{"model": "image classifier", "train_examples": 22083, "crop_scale_min": 1, "targets": ["roundness", "spiral winding", "merging"], "num_classes": [3, 3, 4], "weight_standardization": true, "label_smoothing": 0.1, "loss": "cross_entropy", "optimizer": "adamw", "learning_rate": 0.0019, "beta2": 0.999, "max_steps": 3300, "epochs": 9.6, "lr_schedule": "cosine"}
Rows from block 15, named by matrix and row number. Each number is 128 + 32 x the weight over its row's rms, rounded and kept within 0 to 255. All counts start at 0. After the name is the row's rms in percent of the matrix's.
# b520: branch 3 second 3x3 conv (model.blocks.15.b5.2.0.weight, 120x120x3x3, standardized in use), inputs 0-13, a 3x3 kernel for each
b520.11 096 [165 126 184 153  85 156 101 112 129 193 101 157 200 126  95 111  82 126 183 159  57 141 134  82 148  99  98 183  95 118 101 111  88  94  52  89 142 123 141 150  84  68  91  82  99 102 136 120  71 169 127 139 133 158 102 113 178 125 128 157 148 172 134 169  84 171 142 121 104 117 114 154 188 141 118 118 154 143 117 133 162 102 159 167 124 116 126 154 184 174 127 103 174 173 164 117 149 122 160 189 123 132 197 146 144 195 124  97 164 150  86 137 120  86  82  63 118 172 132 149 106 133 137 122 124 128]
b520.12 097 [169  65  93 113  89 100  83 143 148 157 104  60 122 120 106 121  94  84 182 113 160 126 122 165 163 143 156 182 116 171 138 137 134 171 168 138 173 144 107 155 141 151 143 142 143 130  96 104  75  84 188  88 135 125 138  96 179  73 129 108 143  85 120 108  74 127  68 110 172  83 106 135 127  67  92 119  86  81  82  89 108 127  90 131 119 149 158 128 152 189 118 137 151 108 118 125  77 122 147 182 130 150 139 103 149 124 127 157 130 138  92  92 164 142 155 120 181 148 134 119 129 123 148 115 145 175]
b520.13 097 [ 76 101 132 105  74 117 100 121 152 142 185 134 171 138 114 139 115 147 195 186 185 147 113 138 136 160  83 102 122 118 123  90 134 111 143 111 115 152  93 130 104 133 112 122  58 108  66 113 137 145 168 143 140 157 138 185 158 110 170 169 184 109 187 125 106 162 118  55 145 131 157 159 175 115  72 138  63  45  99 142  46 105 114 170 138  87 159 125 148 117 130 102 118  96 123 157 129 100 173 110  79 111  39 107  89 103 160  91 158 151  94  98 185  83 148 114 112 101 129 155 124 129 129  87 182 165]
b520.14 099 [179 108 128 106 156 120 104 103 173 186 167 123 112 109 129 163 139 140 101 122 126 160  84 153 141 124 182  77 144 168  98 152 176 148 158  92 179 174 166 136 121  91 142 120 156 161 118 123 119  99  92 123 125 116 130 143 113  95 140  96 154 194  94  86  63 100 147 194 119  43 113 106 127 129  80 147 105 112 133 141 138 126  86 117  89 155 157 162 101  98 113 114  82 162 135  94 163 158 159 110 137 149 174 211 161 122 178 158 165 129  81  95  82 179 148 170 131 198  61 162 127 141 150 164 144 167]
b520.15 106 [112  85  90 147  93  99 176 174  83  78  58  64 126 128  87 120 174 128  81  80  90 105 121 126 125 144 143 139 129 141  88 140 134  88  94 112  70 102 102  89 115 114  95 175 145 114 166 165 124 137 153 157  43 133 125 115 139 182 113 110 126  90  87  91  42 114 185 106  97 173 108  76  77  99 112 131 124 112 182 137 120 140  97 202 101 107 134 124 110  95 124 109  99 139 108  66 173 173  82  52  68  86 131  70  81 157 135 129 103 128 200 122 136 196  93 158 180 111 134 107  89 142 110 152 156 151]
b520.16 097 [157  81  83  83 109 129 126 160 181 151 110  95 166  93  47 133 150 154 150 126 115 144 128 116 150 132 154 115 118 147 125 168  98 200 102 118 124  81  80 153 169 142 189 136  83 130 139 134  93 113 141 139  92 146 131 145 138 132 155 119  89  87 179  86 109 108 133 114 159 129 158 153 141  97 138 139 133 128 172 109 132 128 128 119 137 104 144 176 131 148 147  99  83  91 140  69 111 155 137 158 115 108 140 118 104 167 135 157  88 167 143  81 114 154 146 149 122 166 125 160 112  71 137 131 177 137]
b520.17 083 [ 85 135 169 120 173 175 109  84 157 141 126 133 134 111 125  68 113 137 114 139 116 110 159 106 148 111 143 133 109 132 124 162 135 130 185 117 147 115 148 120 101  68 108 181  86 163 144 157 146 163 177 117  62 109 160 141 104 152 138 119 154 135  81 113 115 147 130  76 100 177 155 169 138 177 116 110 151 121 115  51 122 165 104 104 112 112  98 177 125  81 136 147 158 158  92 125 150 171 131 110  99 147 217 152  93 149 131 136 122 114 178 142 171 125  81 125  82  68 116  98 144  64 124  86 138  74]
b520.18 096 [175  72 109 123 153 111 112 109 195 129 117 180 166 162  98 139 119 163 164 123 155  99 101 137 152  78 112 127 153 136 138 143 167 192 140 119 112 136  91 132 157 140 102 137 114 136 126 144 163  61  89 153 120 106 167  92 128 131 126 131 148  96 113 110  78  55 144 148 139  43 165 122 139 100 109 108 205  95  87 112 163  97 119 130  84 172 109 132 131 134 160 140 146 115  76 137 164 140 181 104  97  63 180 154 109  85 172 166 134 161 155 180 121 155 182 120 123  91 133  91 127 147 201 142  96 140]
b520.19 106 [118 109  84 146 175 119 159 133 138  84  74  35 112  73  60 100 205 148 139  83 118 138 137 125 145 130  99 152 127 146  96  95 115 146 153 172  73 170 100 149 135 151 122 162 102 133 110 164 108 152 158 162 132 157 139  80  94 157  97  96 127 118 117  99  91  90 179 163 169 151 140 143 107  55  85 167 193 142 120 131 131 148 111 178 122 107 129 165 170 131  98 130 113 108  84 107 206 150 126  65  46  93 161 135  98 133 139 165  92 123 161 103 118 116 130 116 133 140 123 105  91 123 169 116 137 157]
b520.20 097 [ 87 139 130 149 162 185 118 148 157 159  77 155 123 155 148 147 160 183 113 136 128 136 129 132  87 136 109 109 116  92 111 118  84 161 151 144  59 136 106 127 105  70 146 113 110 122 116 130 173 171 129 158 106  96  94  97  51 119  88 106 141 136 162  70  21 123 162 114 154 115 137 142 154 129 140 140 145 140 127  77 117 108 118 178 143 104 159 158 152 110 168 119 102 138  99 223 144 116 124 150 114 142 126 114 164 160 113 115 160 100 160 101  85  88 146  89 108 124 167 116 139 142 111 146  99 145]
b520.21 101 [110 132 113 132 112 135 127 156 121 105 117 152 165 116 139  86  65 132  98 152 152 134  81 150 120 105  92 107  91 122 130  97 162 141 104 111 132 119 157 156 129 132 137 142 136  73 152 129 104 148 150 127 204 103 117 133 109  90 185 148 134 165 160  61 166 161  22 177 158  81 100 144 110 108 188 128  98 159 101  80 190 116 202 122  74 182 170 143 169 162  71 107 107 123  83 102  67  81 154 131 128 116 127 129 168 117  64 161 170  99  92 183 167  95 143 187 136 107 102 168 152 114 115 145 122 108]
b520.22 099 [133 120 143 123  66  64 114 149 164 117 100 128 109 105 120 103  46 120 143 129 106 141 115 134 165  94 146 147  96 175 210 149 125 149 105 154 189 155 127 156  88 110 166  85 145 126 147  73  95 101 140 132  94 137  75 114 115 187 145 173 147  91  78  67 105  68  83 116 110 149 106 129 172 101 123 190 137  38 162 140 118  79  94 156 112 129 146 131 131 121 122 125 169  44 109 101 112 161 102 180 110  99 143  87 158 147 123 182 116 143 116 102 106 143 170 143 170 118 156 137 137 121 140 124 133 135]
b520.23 107 [126  90 146 103 103 145  98  88 148 112 153 136 119 116 122  99 107 141 102 167 116  98 124 137 103 124 128  85 141 130  88  48 115 151 115 122 107  49  76 119 129 114 167 112 112 142 139 129 130 170 139 180 163 156  42  86  63 108 119  74 146 182 173  67 162 150  72 203 236  89 124  89  83 141 133 151 118 255  97  83 145 116 135 107  94 113  50 119 228 119 148 134  85 103 113 137  88  98 106  60 159 143 129 126 187  91  75 122 153 126 182 188 149  95 153 166 139 128 149 133 103 103  97 164 138  90]
b520.24 095 [136  95 129 135 121 128  60  84 149 116  93 135 135 123 133 101 162 110 100 135 132  87  63 156 102 141  83  90  92 130 134 127 132 163 119  90 133 154 162 124  56  86 156  77  52 113 113 105 125 155 131  96 159 128 145 111 169 127 164 185 132 158 197 117 188 125  78  78 142 122 166 163 161 141 134  88  86 113 155  83 104 138 131 108 118 162 150 146 185 135 110 155 141 111 126 149 128 102 160 130 107 149 112  97 135 117 184 162 132 130 104 103  89  95 148 146 124 215 147 172 194 160 151 105 166 156]
b520.25 109 [137 157 129 125 114  76 130 136 187 170 137 126 145 131 107 121  88  75 155 124  88 134 124 162 158 135 145 171 102 162 188 196 187 172 128 127 185 174 126 166 136 117 122 117 122  98 111 151 155 112 107 114  98 144 143 116 110 170 135 126 114 107 104 145  93  54 107  87 131 123 148 204 184 167 147 119 110  75 132 131 194 141 110 143 132 154  84  92 127  73 169 131  70 124  91  99 101 143 100 152 157 128 132 128 106 163 152 221  96 159 131 143 132 154 122 158 160 147 184 176 161 162 185 116  90 153]
b520.26 098 [121 108  60 143 127 167  97 108 130 160 133 106 139 163 104 126 188 177 187 142 115  96 111 139 119 169 133  89 129 139  94 134  49 124 171 137  97  90  90  66 131  73 182 132 128 125 111  84 115  93 127 143 120 188 149  99 188  92 106  92 161 162 155 161 118  84 186 126  84 105 111 123 102  93  94 133 182 161  79 114 174 105 103 158 125  98  90 165 139 182 106  85 147 117 149 146 119 145 106 128  92 116 194 166 134 110 126 185 154 109  82 140 156  62 116 117  85 140  81 199  95 119 164 104 122 160]
b520.27 092 [156 154  77  99  99 173 110 119 117 139 170 147  78 200 179 128  78 155 135 166  91 114 140 148 120 102 123  90 136 153  96 163  95 120 104 114 119 109 126  64 124  85 106 142 131 156 135  68 111 126  71 183 146  91 185 152 141 157 188 191 176 168 143 159 152 136 140 135  92 182 165 173 137 175 116  72  74  82  78  78  88 152 148  74 137 152 117 106 126 100 117 113 104 106 184  95 160 134 130 130 188 141  97  89 161 136  85 116 111 144 100 129 144  98 154 109  46 161  85 146 116 120 146 167 126 171]
b520.28 101 [141  91 214 143  76 131 141  99 109 154  91 139 158 109 132 216 110 149 143 135 134 133 124 135 155 139 110 150 107 176 131  99 112 179  96 181 149 126  98 170 162 148 175 153 138  79 120 150  95 173 143 140 165 185  88 120 106 120 160 164 100 129 168 113 139 164  84  89 193 112  93 134 145 114 166 171  82 135 150  80  92  82 136 132  94 164 150 127 137 189 136 120 143 127 102 158 134  61 154 153 168 187 131 103 151 130 128  58 145 178 154  93 140  95  61 146 123 115 123 137  97 106 124 141 149 127]
b520.29 104 [ 84  63 126  94 102 147 137 110 122 159 138 110 128 121 119  98  91 150 108 158 142 143 145 171 145 163 159 154 151 140 226 156 194 122 125 161 202 145 135 155 125 165 185 157 168 124 127 107  87 115 104 134 139 104 143 134 143 145 107 145 113 133 133  90  75  72  69 136 110 135 167 215 125 105  91  78  78 113 176  45 208 112  78  99 121 125 146  84  80 146 152  95 113 141 101 117 125 133 127 187 113 111  86 118 147 124 149 156 223 169 198 121 178 110 132 133 142 153 170 142 128 146 133 150 134 148]
b520.30 094 [119 163 106 149 178  82 117 151 172 111 192 161 169 179 118 157 164 134  63 149  91 134 108 122 117 111 141  76 135 133 139 109 122 141 153 113 138  91 122  79 110 125 136 114 129 120  86 198  91  91  74 103 100 167 156 114 156  98 100 123 167 130 106 145 129 115 167 176 189 132 132 158 186 162 104 132 113 150  86 193 151 158 130 140 120  98 144 139  97 147 104 100  75  73  88 124 150 152 119 115 110 153 151 116 120 107 147  54 137 138 127 129 111  73 109  89 147  74 157 137 114 164  54 130  97  58]
b520.31 104 [134  68 115 132 153 147  82 130 139 114  67  47 125  60  32 155 131 126 111 143 122 124 109 108 123 166  87 161 175 139 147  93 164 108 121 131 124 163 146 144 172 164 165 100 116  91 115 140 147 114 151 114 140 166 189 149  82 120 122 119  89 144  96  57  89 110 185 146 123 109 143 131  71  82 102 142 140 115 120 170 175 117  93 156  98 124 197 200 138 142 169  92 108 141 102  83 117 142 151 137 137 135 104 181 115 107 130 153 117  89  73  61 140 178  93 174 121 117 112  85 130 154 140 188 126 119]
b520.32 093 [146 140 117 184 114 103 209 166 104 150  92  68  93 139  85 153 179 134 154 121 102 159 124 114 127 117 106 146 149  88  88  65 147 149 163 136 143  79  99 107 140 113 116 108 135 142 105 126 110 103 111 149 132 155 124 116 138 109 166  98 144 148 106 140  97 125 211 139 107 177 101 142 115 107  80 126 123  95 203 125  80 175 109 184 142 155 196 138  87 152 121 136 119 124 152 149 180 167 131 109  73 111 156  85  48 152 157 124 104 100 120 125 163 106 109 146 126 143 122 135 125 177 155  75 140 136]
b520.33 100 [143 112 147 116 146 163 165 167 145 104  72  80 138 123 136 153 210  79  95 104 115 137 149 103  96 116 107 137  90 121 155  61 129 140 171 165 146  83 105 127 132 125  78 125 100 128  99 120 151 129 105 167  95 158 107 107 110 124  74 138 182 164 122 105 115 107 205 128  75 131 112  68  92  87  94 161 162 119 123 146 130 118 161 174 129 149  84 168 116  96 135 123 174 101 155 170 127 140  95  95 103 126 254 119 130 126 115 132 176 165  84 149 100 177 133 150 140 104 132 123 100 178 105 153 103 134]
b520.34 109 [132 134 171 103  96 135 162 127 118  91  79  89 109 107  86 115 145 153 205 114 131 133 102 142 125  69  88  77 104  78 130 116  93 138 129  87 122  74  73 166 111  94 136 124 117  75 150 155 108 120 182 149 115 167 119 136 168  87 158 145  78 106 157  88 112 197  54 118 197  61 102 153 106  93 159 138 124 124 145 127 107 120 150 134 102 148 170 130 144 144 125  81  95 110 116 138 126 102 159 106 119 162 131  92 153 149  76  57 108 120 117 151 134 148  63 165 166 116 152 123 137  98 128 142 167 107]
b520.35 111 [147  65 151 205 125 170  87 171 145  96 110 113 141  92  72 110 203 135 128 133  80 138 123 105 115 167 161 140 137 152 116  88 100 122 171 141  80 162 103 160 125 126 151 117 109 128 121 160 141  88 122 154 111 143 111 118 100 107 147 151 190 120 129  85  68 149 214 153 121 142 101  95 113 122  93 123 195 176 108 143 147 135 159 136 137  88 138 237 125 131 138 105 105 149 144 164 128 194 147  77 100  96 207 155  89  88 106 131  93 158 127 135 161 132 152 115 117 124 129 128 144 112 191  86 101 131]
b520.36 096 [128 139 114 145 149 156  82 129 191 139 181  89 123 195 134  90 142 187 141 142 178 125 148  73  79  89  99 143  96  85 137  71 100 139 142  68 156 131 115 124  87 137  84  86  42 114 134  93  84 154 191 121 125 164  73 115 106 121  95 143 178 156  92  48 122 187 114 123 178  96 104 117 141 149 110  89 162 151  79 121 103 177 137 143 134 106 120 181 168 108  70 103 116 119  83 176 108  87  99  69 161 155 144 120 140 134  14 130  97 108 163 118 121 135 166 151 130 111 140 146 110  70 157  93 144 127]
b520.37 112 [110 126 146 130  86 171 176 117 124 101  79 112  93 158 142 110 153 137 152  98 108 123  99 119 101 149 113  82 121 145  91 127 123  78  77 166 139  99 124 119 150 141 120  81  94 142 123 138 185 145 117 167 122 170  94  88 108 146 176  95 145 136 133 112 178 161 205 125 104 198  94  97  54 106 167 139 196 131 122 134  92 118 127 155 118 122 140 159 128 136 107 169 128 133 142 179 136 165  83 109 153 152 157 107 142  91 118 130 110 116  96 175 140 126  96 134 103 111 143 138 145 134  85 143 111 128]
b520.38 101 [163  70 101 105 125  80  89 168 178 138 127  87 156 102 101 136 112 116 151 127 142 156  98 136 188 148 199 166 153 151 136 142 168 119  65 114 174  83 106 155   6 145 111 127 159 104 137 118 145 110 151 122 132 108 146 135 134 122 108 165 139 105 132 103  97 106  68 115 148 149 159 175 171 155 100 128  94 127 154 120 164 119 133 155 153 159 149 105 133  80 165 110 167 128  89 161  92 131 140 174 144 128 124  75 110 155 149 148 114 139 122 144 123 122 139 122 113  93 125 141 153 111 162 149  72 115]
b520.39 097 [112  96 136 107  88 109 123 135 118 144 121  87 111  90 133 185 102 100 140 150 171  92 148  91 146 126 159 150 169 143 179  99 106 148 148 131 167 154 140 108 116 126 179 126 138 118 115 180  91 167 118 142 152 114 101 166 149  95  82 109  89 101  95 104 101 120 102  90 131 155 143 118 142 137 110 165 132 126 176  82  96 181 118 151 163 102  68 117 115  94 176  77 142 130 129 101 190  90 167 142 119 101 124 131 145 123 144  88 145 146 197 166 123 125 154 133 145 106 180 128 169 114 158 152 124 141]
b520.40 084 [177 117 150 135 130 111 148 105  75 146 106 129 142 120  78 148 178 139 120 152  89 176 109 164  86 169 138 138 127 148  65 121  86 166 124 119 139 127 112 116 121 165 189 148 119 171 140 137 132 116 145 103 169 183 127 145 152 152 183 112 131 134 105 183  63 140 101 178 159 141 203  85 144 154 132 200 120 114 136 150 134 130 143 142 189  75  98 141 120  65 173 133 120 131 133 203 159 117 165 141 170  98 187 166  58 143 152 190 136 137 170 121 146 152  84 135 149 164 149 154 157 132 136  86 153  87]
b520.41 097 [147 117 140 145 141 150 113 101 201  65 148  94  50 107  99  90 108 114  70 135 140 120 142 160 153 138 136  89 138 125  79 141 155 117 125 141  46  98 117  77  91 120  98 120 137 114 130 139 132 119 120 149 124 116  99  89  90  82  97 103 159 120  98  79 108  74 144 190 195 116 137 133 116 129  95 122 128 161 137 124 200 111 151 126 172 151 127 126 164 130  93  98 138  71 114 150  83 104 175  66 130 164 150 167 168 154 156 154 115  92  88 102 121 111 152  76  94 135 137 144 143 116 148 143 140 118]
b520.42 096 [175  57 138 148  97 116 114  70 174 149 102 145 160  94 101 151 114 103  84 114 133 134 140 116 141 145  79 139 154 120 137 178 152 146 115 149 175 175 136 138 123 120  71 126  98 111 113 121 145 151 132  33 127 138 146 145 170 124 129 135  94 132 179  75  81 137  56 102 144 170  95 135 116 118 116 129 119 116 139 144  92 109 136 176 134  81  91 128 138 177 149 110 114 127  59 124 152  93  84 150 141 159 120 132 202 158 132 141  87 201 110 138 125  68 145 128 139 104 153 128 150 119  87 116 191 110]
b520.43 103 [122 165 143 137 125  96 169 158  70 136 101  86 110 122  48 149 165 139 137 174 117 131 105 157 165 115 133 131 148 147 113 149 103 116 164 153 108  85 120 162 117 140  79 212 109 126 109 106 135  88 153 166  75 164 123 142  96 174 140 159 157 129  53 137  99 100 177  42 147 163  97  69 101 124 110 103 156  81 113 166 127 118 158 143 109 111 161  99 118 141 103  80 101 161 132  95 200 133 121  40 129 146 163 130  49 106 178  96 125 120 148  82 123 147 222 162 137 166 136  86 132 108 188 126 137 120]
b520.44 105 [106 152 133 157 179 156 133 151 154  81 108 169 147 146 121 139 185 146 136 126 168 153  94 108 101 127  99 100 109 145  80  95  90 117 147 159 106  77  82 118 134 118  85 128 102 112 105  89 149 151 120 155  83 117 130 152 136 177 189 136 190 117 118 112 123 161 232 142 112 141 127 142 126 102 108 158 139 196  91 153 166 100 110 168  94  82  93 191 126 119 109  77 106  90 135 144 184 156  96  78  88 100 246  74 139  71 162 136 164 154  89 154 109 115 109 117 121 132 135  56 122 100 167 137 141  83]
b520.45 093 [123  89 108 175  87 110 197 190 171  81 119 130  83 108 145  79 138 140 108  94 132  84 165 132 108 187 149 123 108  98 173 102  68 160 104  96  88 122  81 161 128 145  99 122 150 125 136 120 144 130 134 127 117 111 110 123 103 166  90 159 142 103  56  89 124  99 158 145 128 191 165 115 126 107 125  86 168 130 208 169 144 102 187 177 149 152 105 108 131 122 150  79  89 141 100  86 172 175 123 108 105 102 161  97  63 128 180  90  93 108 119 143 135 175 103 119 143 134 127 136 104 156 208 140 107 118]
b520.46 102 [150  89 108 125 162 123 163 100 137 177 101  92 161  99 150 167  46 138 137 106  99 150 120 133 121 131 141 146 135  84 147 147 173 118  78 141 189 130 129 143 141 164 198 132 163 134 134 153 119 149 134  84 102 162 151 142  95  92 130 145 108 124  75  79  87 122  53 135  88 157 167 135 154  99  99 146  80 122 252 121 101 124 130 139 130 151 142  68 113 101 136 146 130 106 126  65 104 105 139 149 129  76  85 120 128 143 108 150 149 185 134 123 169 139 143 132 137 170 140 150 148 109 127 139 161 152]
b520.47 111 [104 122 145 190 135 154 100 122 147 114 111 104  94 137 129 128 152 177  89 129 159 123 151 131 156 131 160 150 117 127 130 175 102 132 190 182 144  97 129 149 128 135 161 127 122 131 177 154 108 152 150 122 123 123 149  89 119  93 100  59 181  80  57  52 121 123 206 120 134 103  66 110 111 109 178 152 175 126  93 130 185 111 121 148 106 106 111 151 147 103 110  95 131 171 164 147 180 122  90  36 141 101 169 177 101  66 113 170 158 111 129 156 151 104 156 117 117 157 186 133 141 125 141 116 117 133]
b520.48 096 [111  99 106  77 110 157 190 202 113  99 113  89 110  86  96 117 150 122 169 131 105 156 121 130 150 166  90 148 102 132 160 154 145 117 103 142 181 132 148 111 165 181 117 184 156 103 149  86 118 133 114 154 142 112 129 150 138 139 133  62 161 104 124  98  96  52  95  74  83 211 125 135 139 113 114  89 116  62 217 205 124  98 132 129 183 127 123  81  98 134 118  63 123 122  94 147 134 152 160 124 151 130 134 109  77 184 189 139 133 124 166 116 135 201 160 114 187 163 156 158 156 125 156 122 107 183]
b520.49 096 [ 80 123 161 136 162 144  58 125 107 133  62 108  91 106  86 180 124 165 123 134 163 171 121 111 159  82  71 127 131 121 131 120 131 165  89 118 176  81 125 159  79 163 131 165 166  96 142 109 141 113 145 149 119 150  22 134 114  85 134  92 178 145 166  54  90 159 160 150 129  56 109 117 135  68 123 110  75 201 102  77 117  79 103  88  99  71  83 129 127 167 194 156  80 140 150 186 103  89 108 152 137 157 177 183 140 112 134  87 107 145 120 121 123 135  83  87  37 121  96  60 105 119 114 110 149 151]
b520.50 102 [ 74  97 101 143 183 175 158 160 133 112  59  98 119 128 100 138 163 173 130  66 114 142 108  79 121 150 151 108 160 133  63  67  49 178 168 154 114 142 122 106 131 103 112 142 175 102  77 107 139 109  94 149 140 113 128 130 103 133  76 122 170 141 137  82  89 152 193 122 170 140 109  94  81  99 163 138 191 169 176 124 122 186 108 161  93 134 131 140 124 100  78 100 118 143 147 113 188 136  95  36  75 148 211 108 132 112 124 116 111 106 131  83 167 140 120 117 124 103 141  96 120 179 171  92 136 139]
b520.51 113 [141 126 147 133 154 121 156 152 130 113 113  75 134 119 108 143 182 184 148 139 127 148  89 127 100 143 108  89 110 126  34  62  50 148 146 152  97 123 107 128 163 148 164 153 129 139 114 147  94  94 130 134  94 146 184 102 143 135  90 166 180 126 130 118 147 124 225 109 129 142 116 138  74  89 140  89 187 102 133 144 136 163 127 159 120 110 118 152 126 139 114 147  95 128 130  94 189 151 108  61  48 108 194 132  87 109 179 104 156 116 149 120 121 126  90 100 171  90 124 148 106 155 114 111 146 139]
b520.52 094 [142 139 129 116  90 122 145 107 172 183 153 127 106  77 120 170 104 115 125 106  87 146 134 146 119 139 132 139 134 156 195 109 167  96 107 106 129 139 164 179 121 170 101 134 165 164 120  75  90 149 112  73 119 121 148  64 204 110 142 179  81 161 108  80  75  89  99 152 148 157 114 175 127 121 121  85 119 141 144 127 128 153 132 160 101 112 157 160  70 112 140  87  98 102  70 102 154 120 178 146 139 138 121 139 156 160  73 139 137 141 147 140 137 125  94 160 125 108 162 187 133 164 124 137  90  93]
b520.53 112 [139  91 155 129 118 128 131 169 163 116  99 100  95 114  88 101 177 126 149  95  76 162 143  92 100 113 103  97 139 100  92  70  85 114 142 126 105 110  70 116 138  79  96 125 142 128 138 155 137 115 179 167 126 136 109 126 176 151  96 114 186  91 104 115  67 123 235 104 123 166 107  96 130  53  97 144 103 130 114 181 134 123 154 171 111  99 153 162 106 127  89  64 115 136  99 121 178 138 123 100  80  97 161 131  81 140 168 145 103 128 165  96 136 168 122 127 176  96 102 110 145 161 164 110 152 175]
b520.54 105 [117 131 149 101  78 105  96 154  96  86 113 134 151  94 139  90  95 114 142 139 165  83 137 123 138  88 100 101 128 122  63 114  94  86 155 136 143  96 103 161 126 176 148 130 108 122 141 106 137 132 185 104 150 138  84 100 135 118 141 127 113 158 166  85 175 198 124  92  80 116 156 117 103  97 124 131 166 140 132 140  92 129 176 116 162 126 130 146 124 161 131 152 178  90  76 138 158 110 151 129 170 190 137  98 101 126  99 103 140 153 164 153 162 105  92 158  79  86  63 128 134 116  64 178 158 137]
b520.55 099 [ 75  67 113 124 121 154  98 108 114 131  97 131 114 157  74 121 119 107 148 152 161  89  97 112 121 153 177 243 102 148 138 125 121 136 103 124 183 126  89 128 128 101 179 101 131 107 111 138 125 121 153 113 151  92  85 122 138 111 192 147 149 132 171 148 146 144  76 129 134 138 143 135 141 126 119 110 131  74 126 125 123  98 115  75  89 175 114  81 120 129 123  77 132 129 141 192 165 108 153 177 154 165 146 181  85 119 152 182 149 136 126 165  88  73 124  64 140 154 175  93 145 108  95 152 121 105]
b520.56 109 [119 156 147 135 123 118 103 120 153 116 135 134 138 102  97 124 147 109 129 119 124 126 107  68 102 105 101 121 108 109 114  96  95  84 117  79  89  98 128  93 132 131 112 130  72  96 157 165 119 132 165 116  68 138 127 133 154 117 150 102 194 109 134 145 127 128 153 139 158 131 126 120  83 148 123 117 163  94 119  90 110 167 149 132  96  94 168 173  92 164 155 123 111 178 116 107 177 158  87  65 135 168 117 188 143  91 158  74 159  89 170  78 103 136 112  48 110 149 123 143 126 124 166 111 120 135]
b520.57 100 [154 114 132 178 159  74 149 161  85 154 168 117  91 185  84 144 135  93 147 111 148 167 146 156 146 143 111 150 126 114 108  89 101 112 153 114  77  94 131  82  81 100  86 192 154 153 136 153 146 115 130 138 143 136 179 119 122 125  91 110 152 105  81 127 107 111 209 119 153 192  93  93 119 108  94 160 165  83 167 163  65 162 112 130 125 106  98 134 136 164 126 109 131 162 141 160 123 166 130 109  57 108 143  93 131 151 141  79  85 128  98  70 125 179  98 162 118 143 124 148  68 138 125 148 160 114]
b520.58 103 [ 91 147 125 126  99 128 168 160 175  63 174 129 143 141 106 156 137 109 162 109 100 137 107  99  85  88 130  75 134 109 175 109  78 115 104 116 105  70  63 127  92  40 123  92  53 114 103 119 129 101 115 122 129 124 131 129 161 160 134 148 133 130 156 151 119  53 123 109  97 100 188 130 175 100  84 111 120 100  90 104 132 120 136 200 147 157 160 163 171 119 145 137 142 175 154 109 130 118 121 127 107 143 120  75  87 118 126  85 168 109  79 150  86  92 112 113 118 111  99  93 131 137 104 123 130 111]
b520.59 101 [ 91 129 100 165 186 150 134 142 154  84  48  63 116 106  82 109 136 202 108 143 117 134  90 113 127 124 153 172 117 146  93  82  86 118 161 163  88  97  97 143 119 181 115 140 155 152 141 109 142 114 158 201 146  76 125 140 124 155 113 101 120 129  69  88 121 128 174 138 138 125 142  80 131  87 114 123 164 152 148 178 151 140 118 106 131 123 106 151 121  95  84  98  71 148 108  99 175 166 168  56  69 152 138 154 128 156 128 140 115 162 117  97 114 154  91 138  99 116 125 130  94 157 118 102 144 156]
b520.60 115 [181 126  67 154  91 148 145  89 116 162 180 119 134 115 145 141 119  98 127 134 157 131 134 139 181 143 148 126 132 144 166 154 173 123 138 101 120 134 149 189 143 144 175 172 193  95 131 125  93 119 103  66 118 116 148 121 125 124  84  98 147 155  76 155  81  29 102  95  71 140 103 108 181 149 114 141 118  97 213 105 109 147  87  94 122 123 104  76 123 136 131 140  97 102 144 102 173 127 143 159  93 115 121 118 166 185 111 127 135 174 197 103 179 153  67 185 167 151 156 174 103  86 162 127 172 166]
b520.61 086 [133 120 150 137 101 107 106 166 164 133 135  92 147 112 114 113 139 175 154 109  57 125  81 133 107 133  82 156 107 102 142  55  42 121 137 147 139 185 115 119  81 117 120 116  87 101 150 156 165  81 150 170  97 186  75 147 167 116 125 126 161 149 141 116  84 102 186 106 164  81 124 140 131 108 127 158 135 150 140  88 158 112 108 152 120 132 157 136 108 130 129 174 155 165 157 156 162  70 132 179  70 108 131 154  93 141 146 114 116 113 106 168 131 127  97  94  98 130  94 125 106 152  85  98 106 146]
b520.62 103 [125 143 152 136 124 140 162 117 121 104 178 113 120 104 150 108 169 121 108 136 133  93  65  69 133 155 127  59  99  94 138 121 118 103  95 130  89  58 166 131  98 137 128 108 163 157 140  93 127 147 150 169 135 122 110  85  75 139 133 123  83 124 164  92 145 122 105 152  86 118 157  93  70  84 139 156 142 161 148 161  89 137 135 148 180 187 138 190 150 152 113  92  44 134 132 128 114 156  85 162 152 168 108  99 160 123 103  78 172  82  47 180 105  91  85 118 105 110 108 107 117 127  95  98 141  87]
b520.63 093 [139 196 118 161 110 153 127 147 148  81 165 159 105 177 122 122 143 139 104  90 106  73 154 126  70 166 101  95 126 126 100 165 131  77 114 145  70  72 136  99  89 129 119 122 103 157 119 162 187 103 135 173 134 106 170 137 147 152 160 157 118  73 135 135 133  47 180 160  68 136  87 109 148 189 123 140 154 164  71 134 173 186 129 146 153 112  87 122 101 113 147 180 122 111 165  92 145 149 141  99 113 176 160 108 123  96 173 165 140 104  86 186  68  94 136 106 146 127 115 122 187 161 124 205 123 129]
b520.64 099 [116 131 129 132  87 114 188 132  97 135 157 145 156  81 129 126  72 147 132 108 141 169 109 154 167 179 149 163 163 144 184 144 175 132 112 151 139 138 143 212  90 159 184 141 148 131 109 138 114  98  86 111 101 118 148 133 114 132  80 119  83 111 102  94  79  59  81 115  57 139  80 104 136 138 115 172 151 124 188 125  92 161 140  98 109 121  75  58 153 127 169  88 125 117 142 133 126 168 147 187 121 151 134 121 142 182  74 137 101 216 152 150 157 190 150 176 146 141 134 138 120 108 141 180 144 121]
b520.65 093 [185 145  85 156 121 124 129 105  79 150 147  99 149 136  84 139 137 140 172 104 140 101 126 151 108 108 131 150 145 108 150 107 133 160 136 123 153 159  93 126 130 183 133 139 128 101 133 113 165 134 113 139 120 166 163 144 111 124 105  54  86 104 105 215  82  60 102 172 109  80 140  87 171 137 101 135 134  66 174 115 148 135 113 143  63  81  99  84  94 126 207 199  75 187  81 159 162 101 157 132 143 122 102 146 114 134 150 178 135 164 189 104 150 205 129 145 164 167 137 136 190  89  93 157 166 104]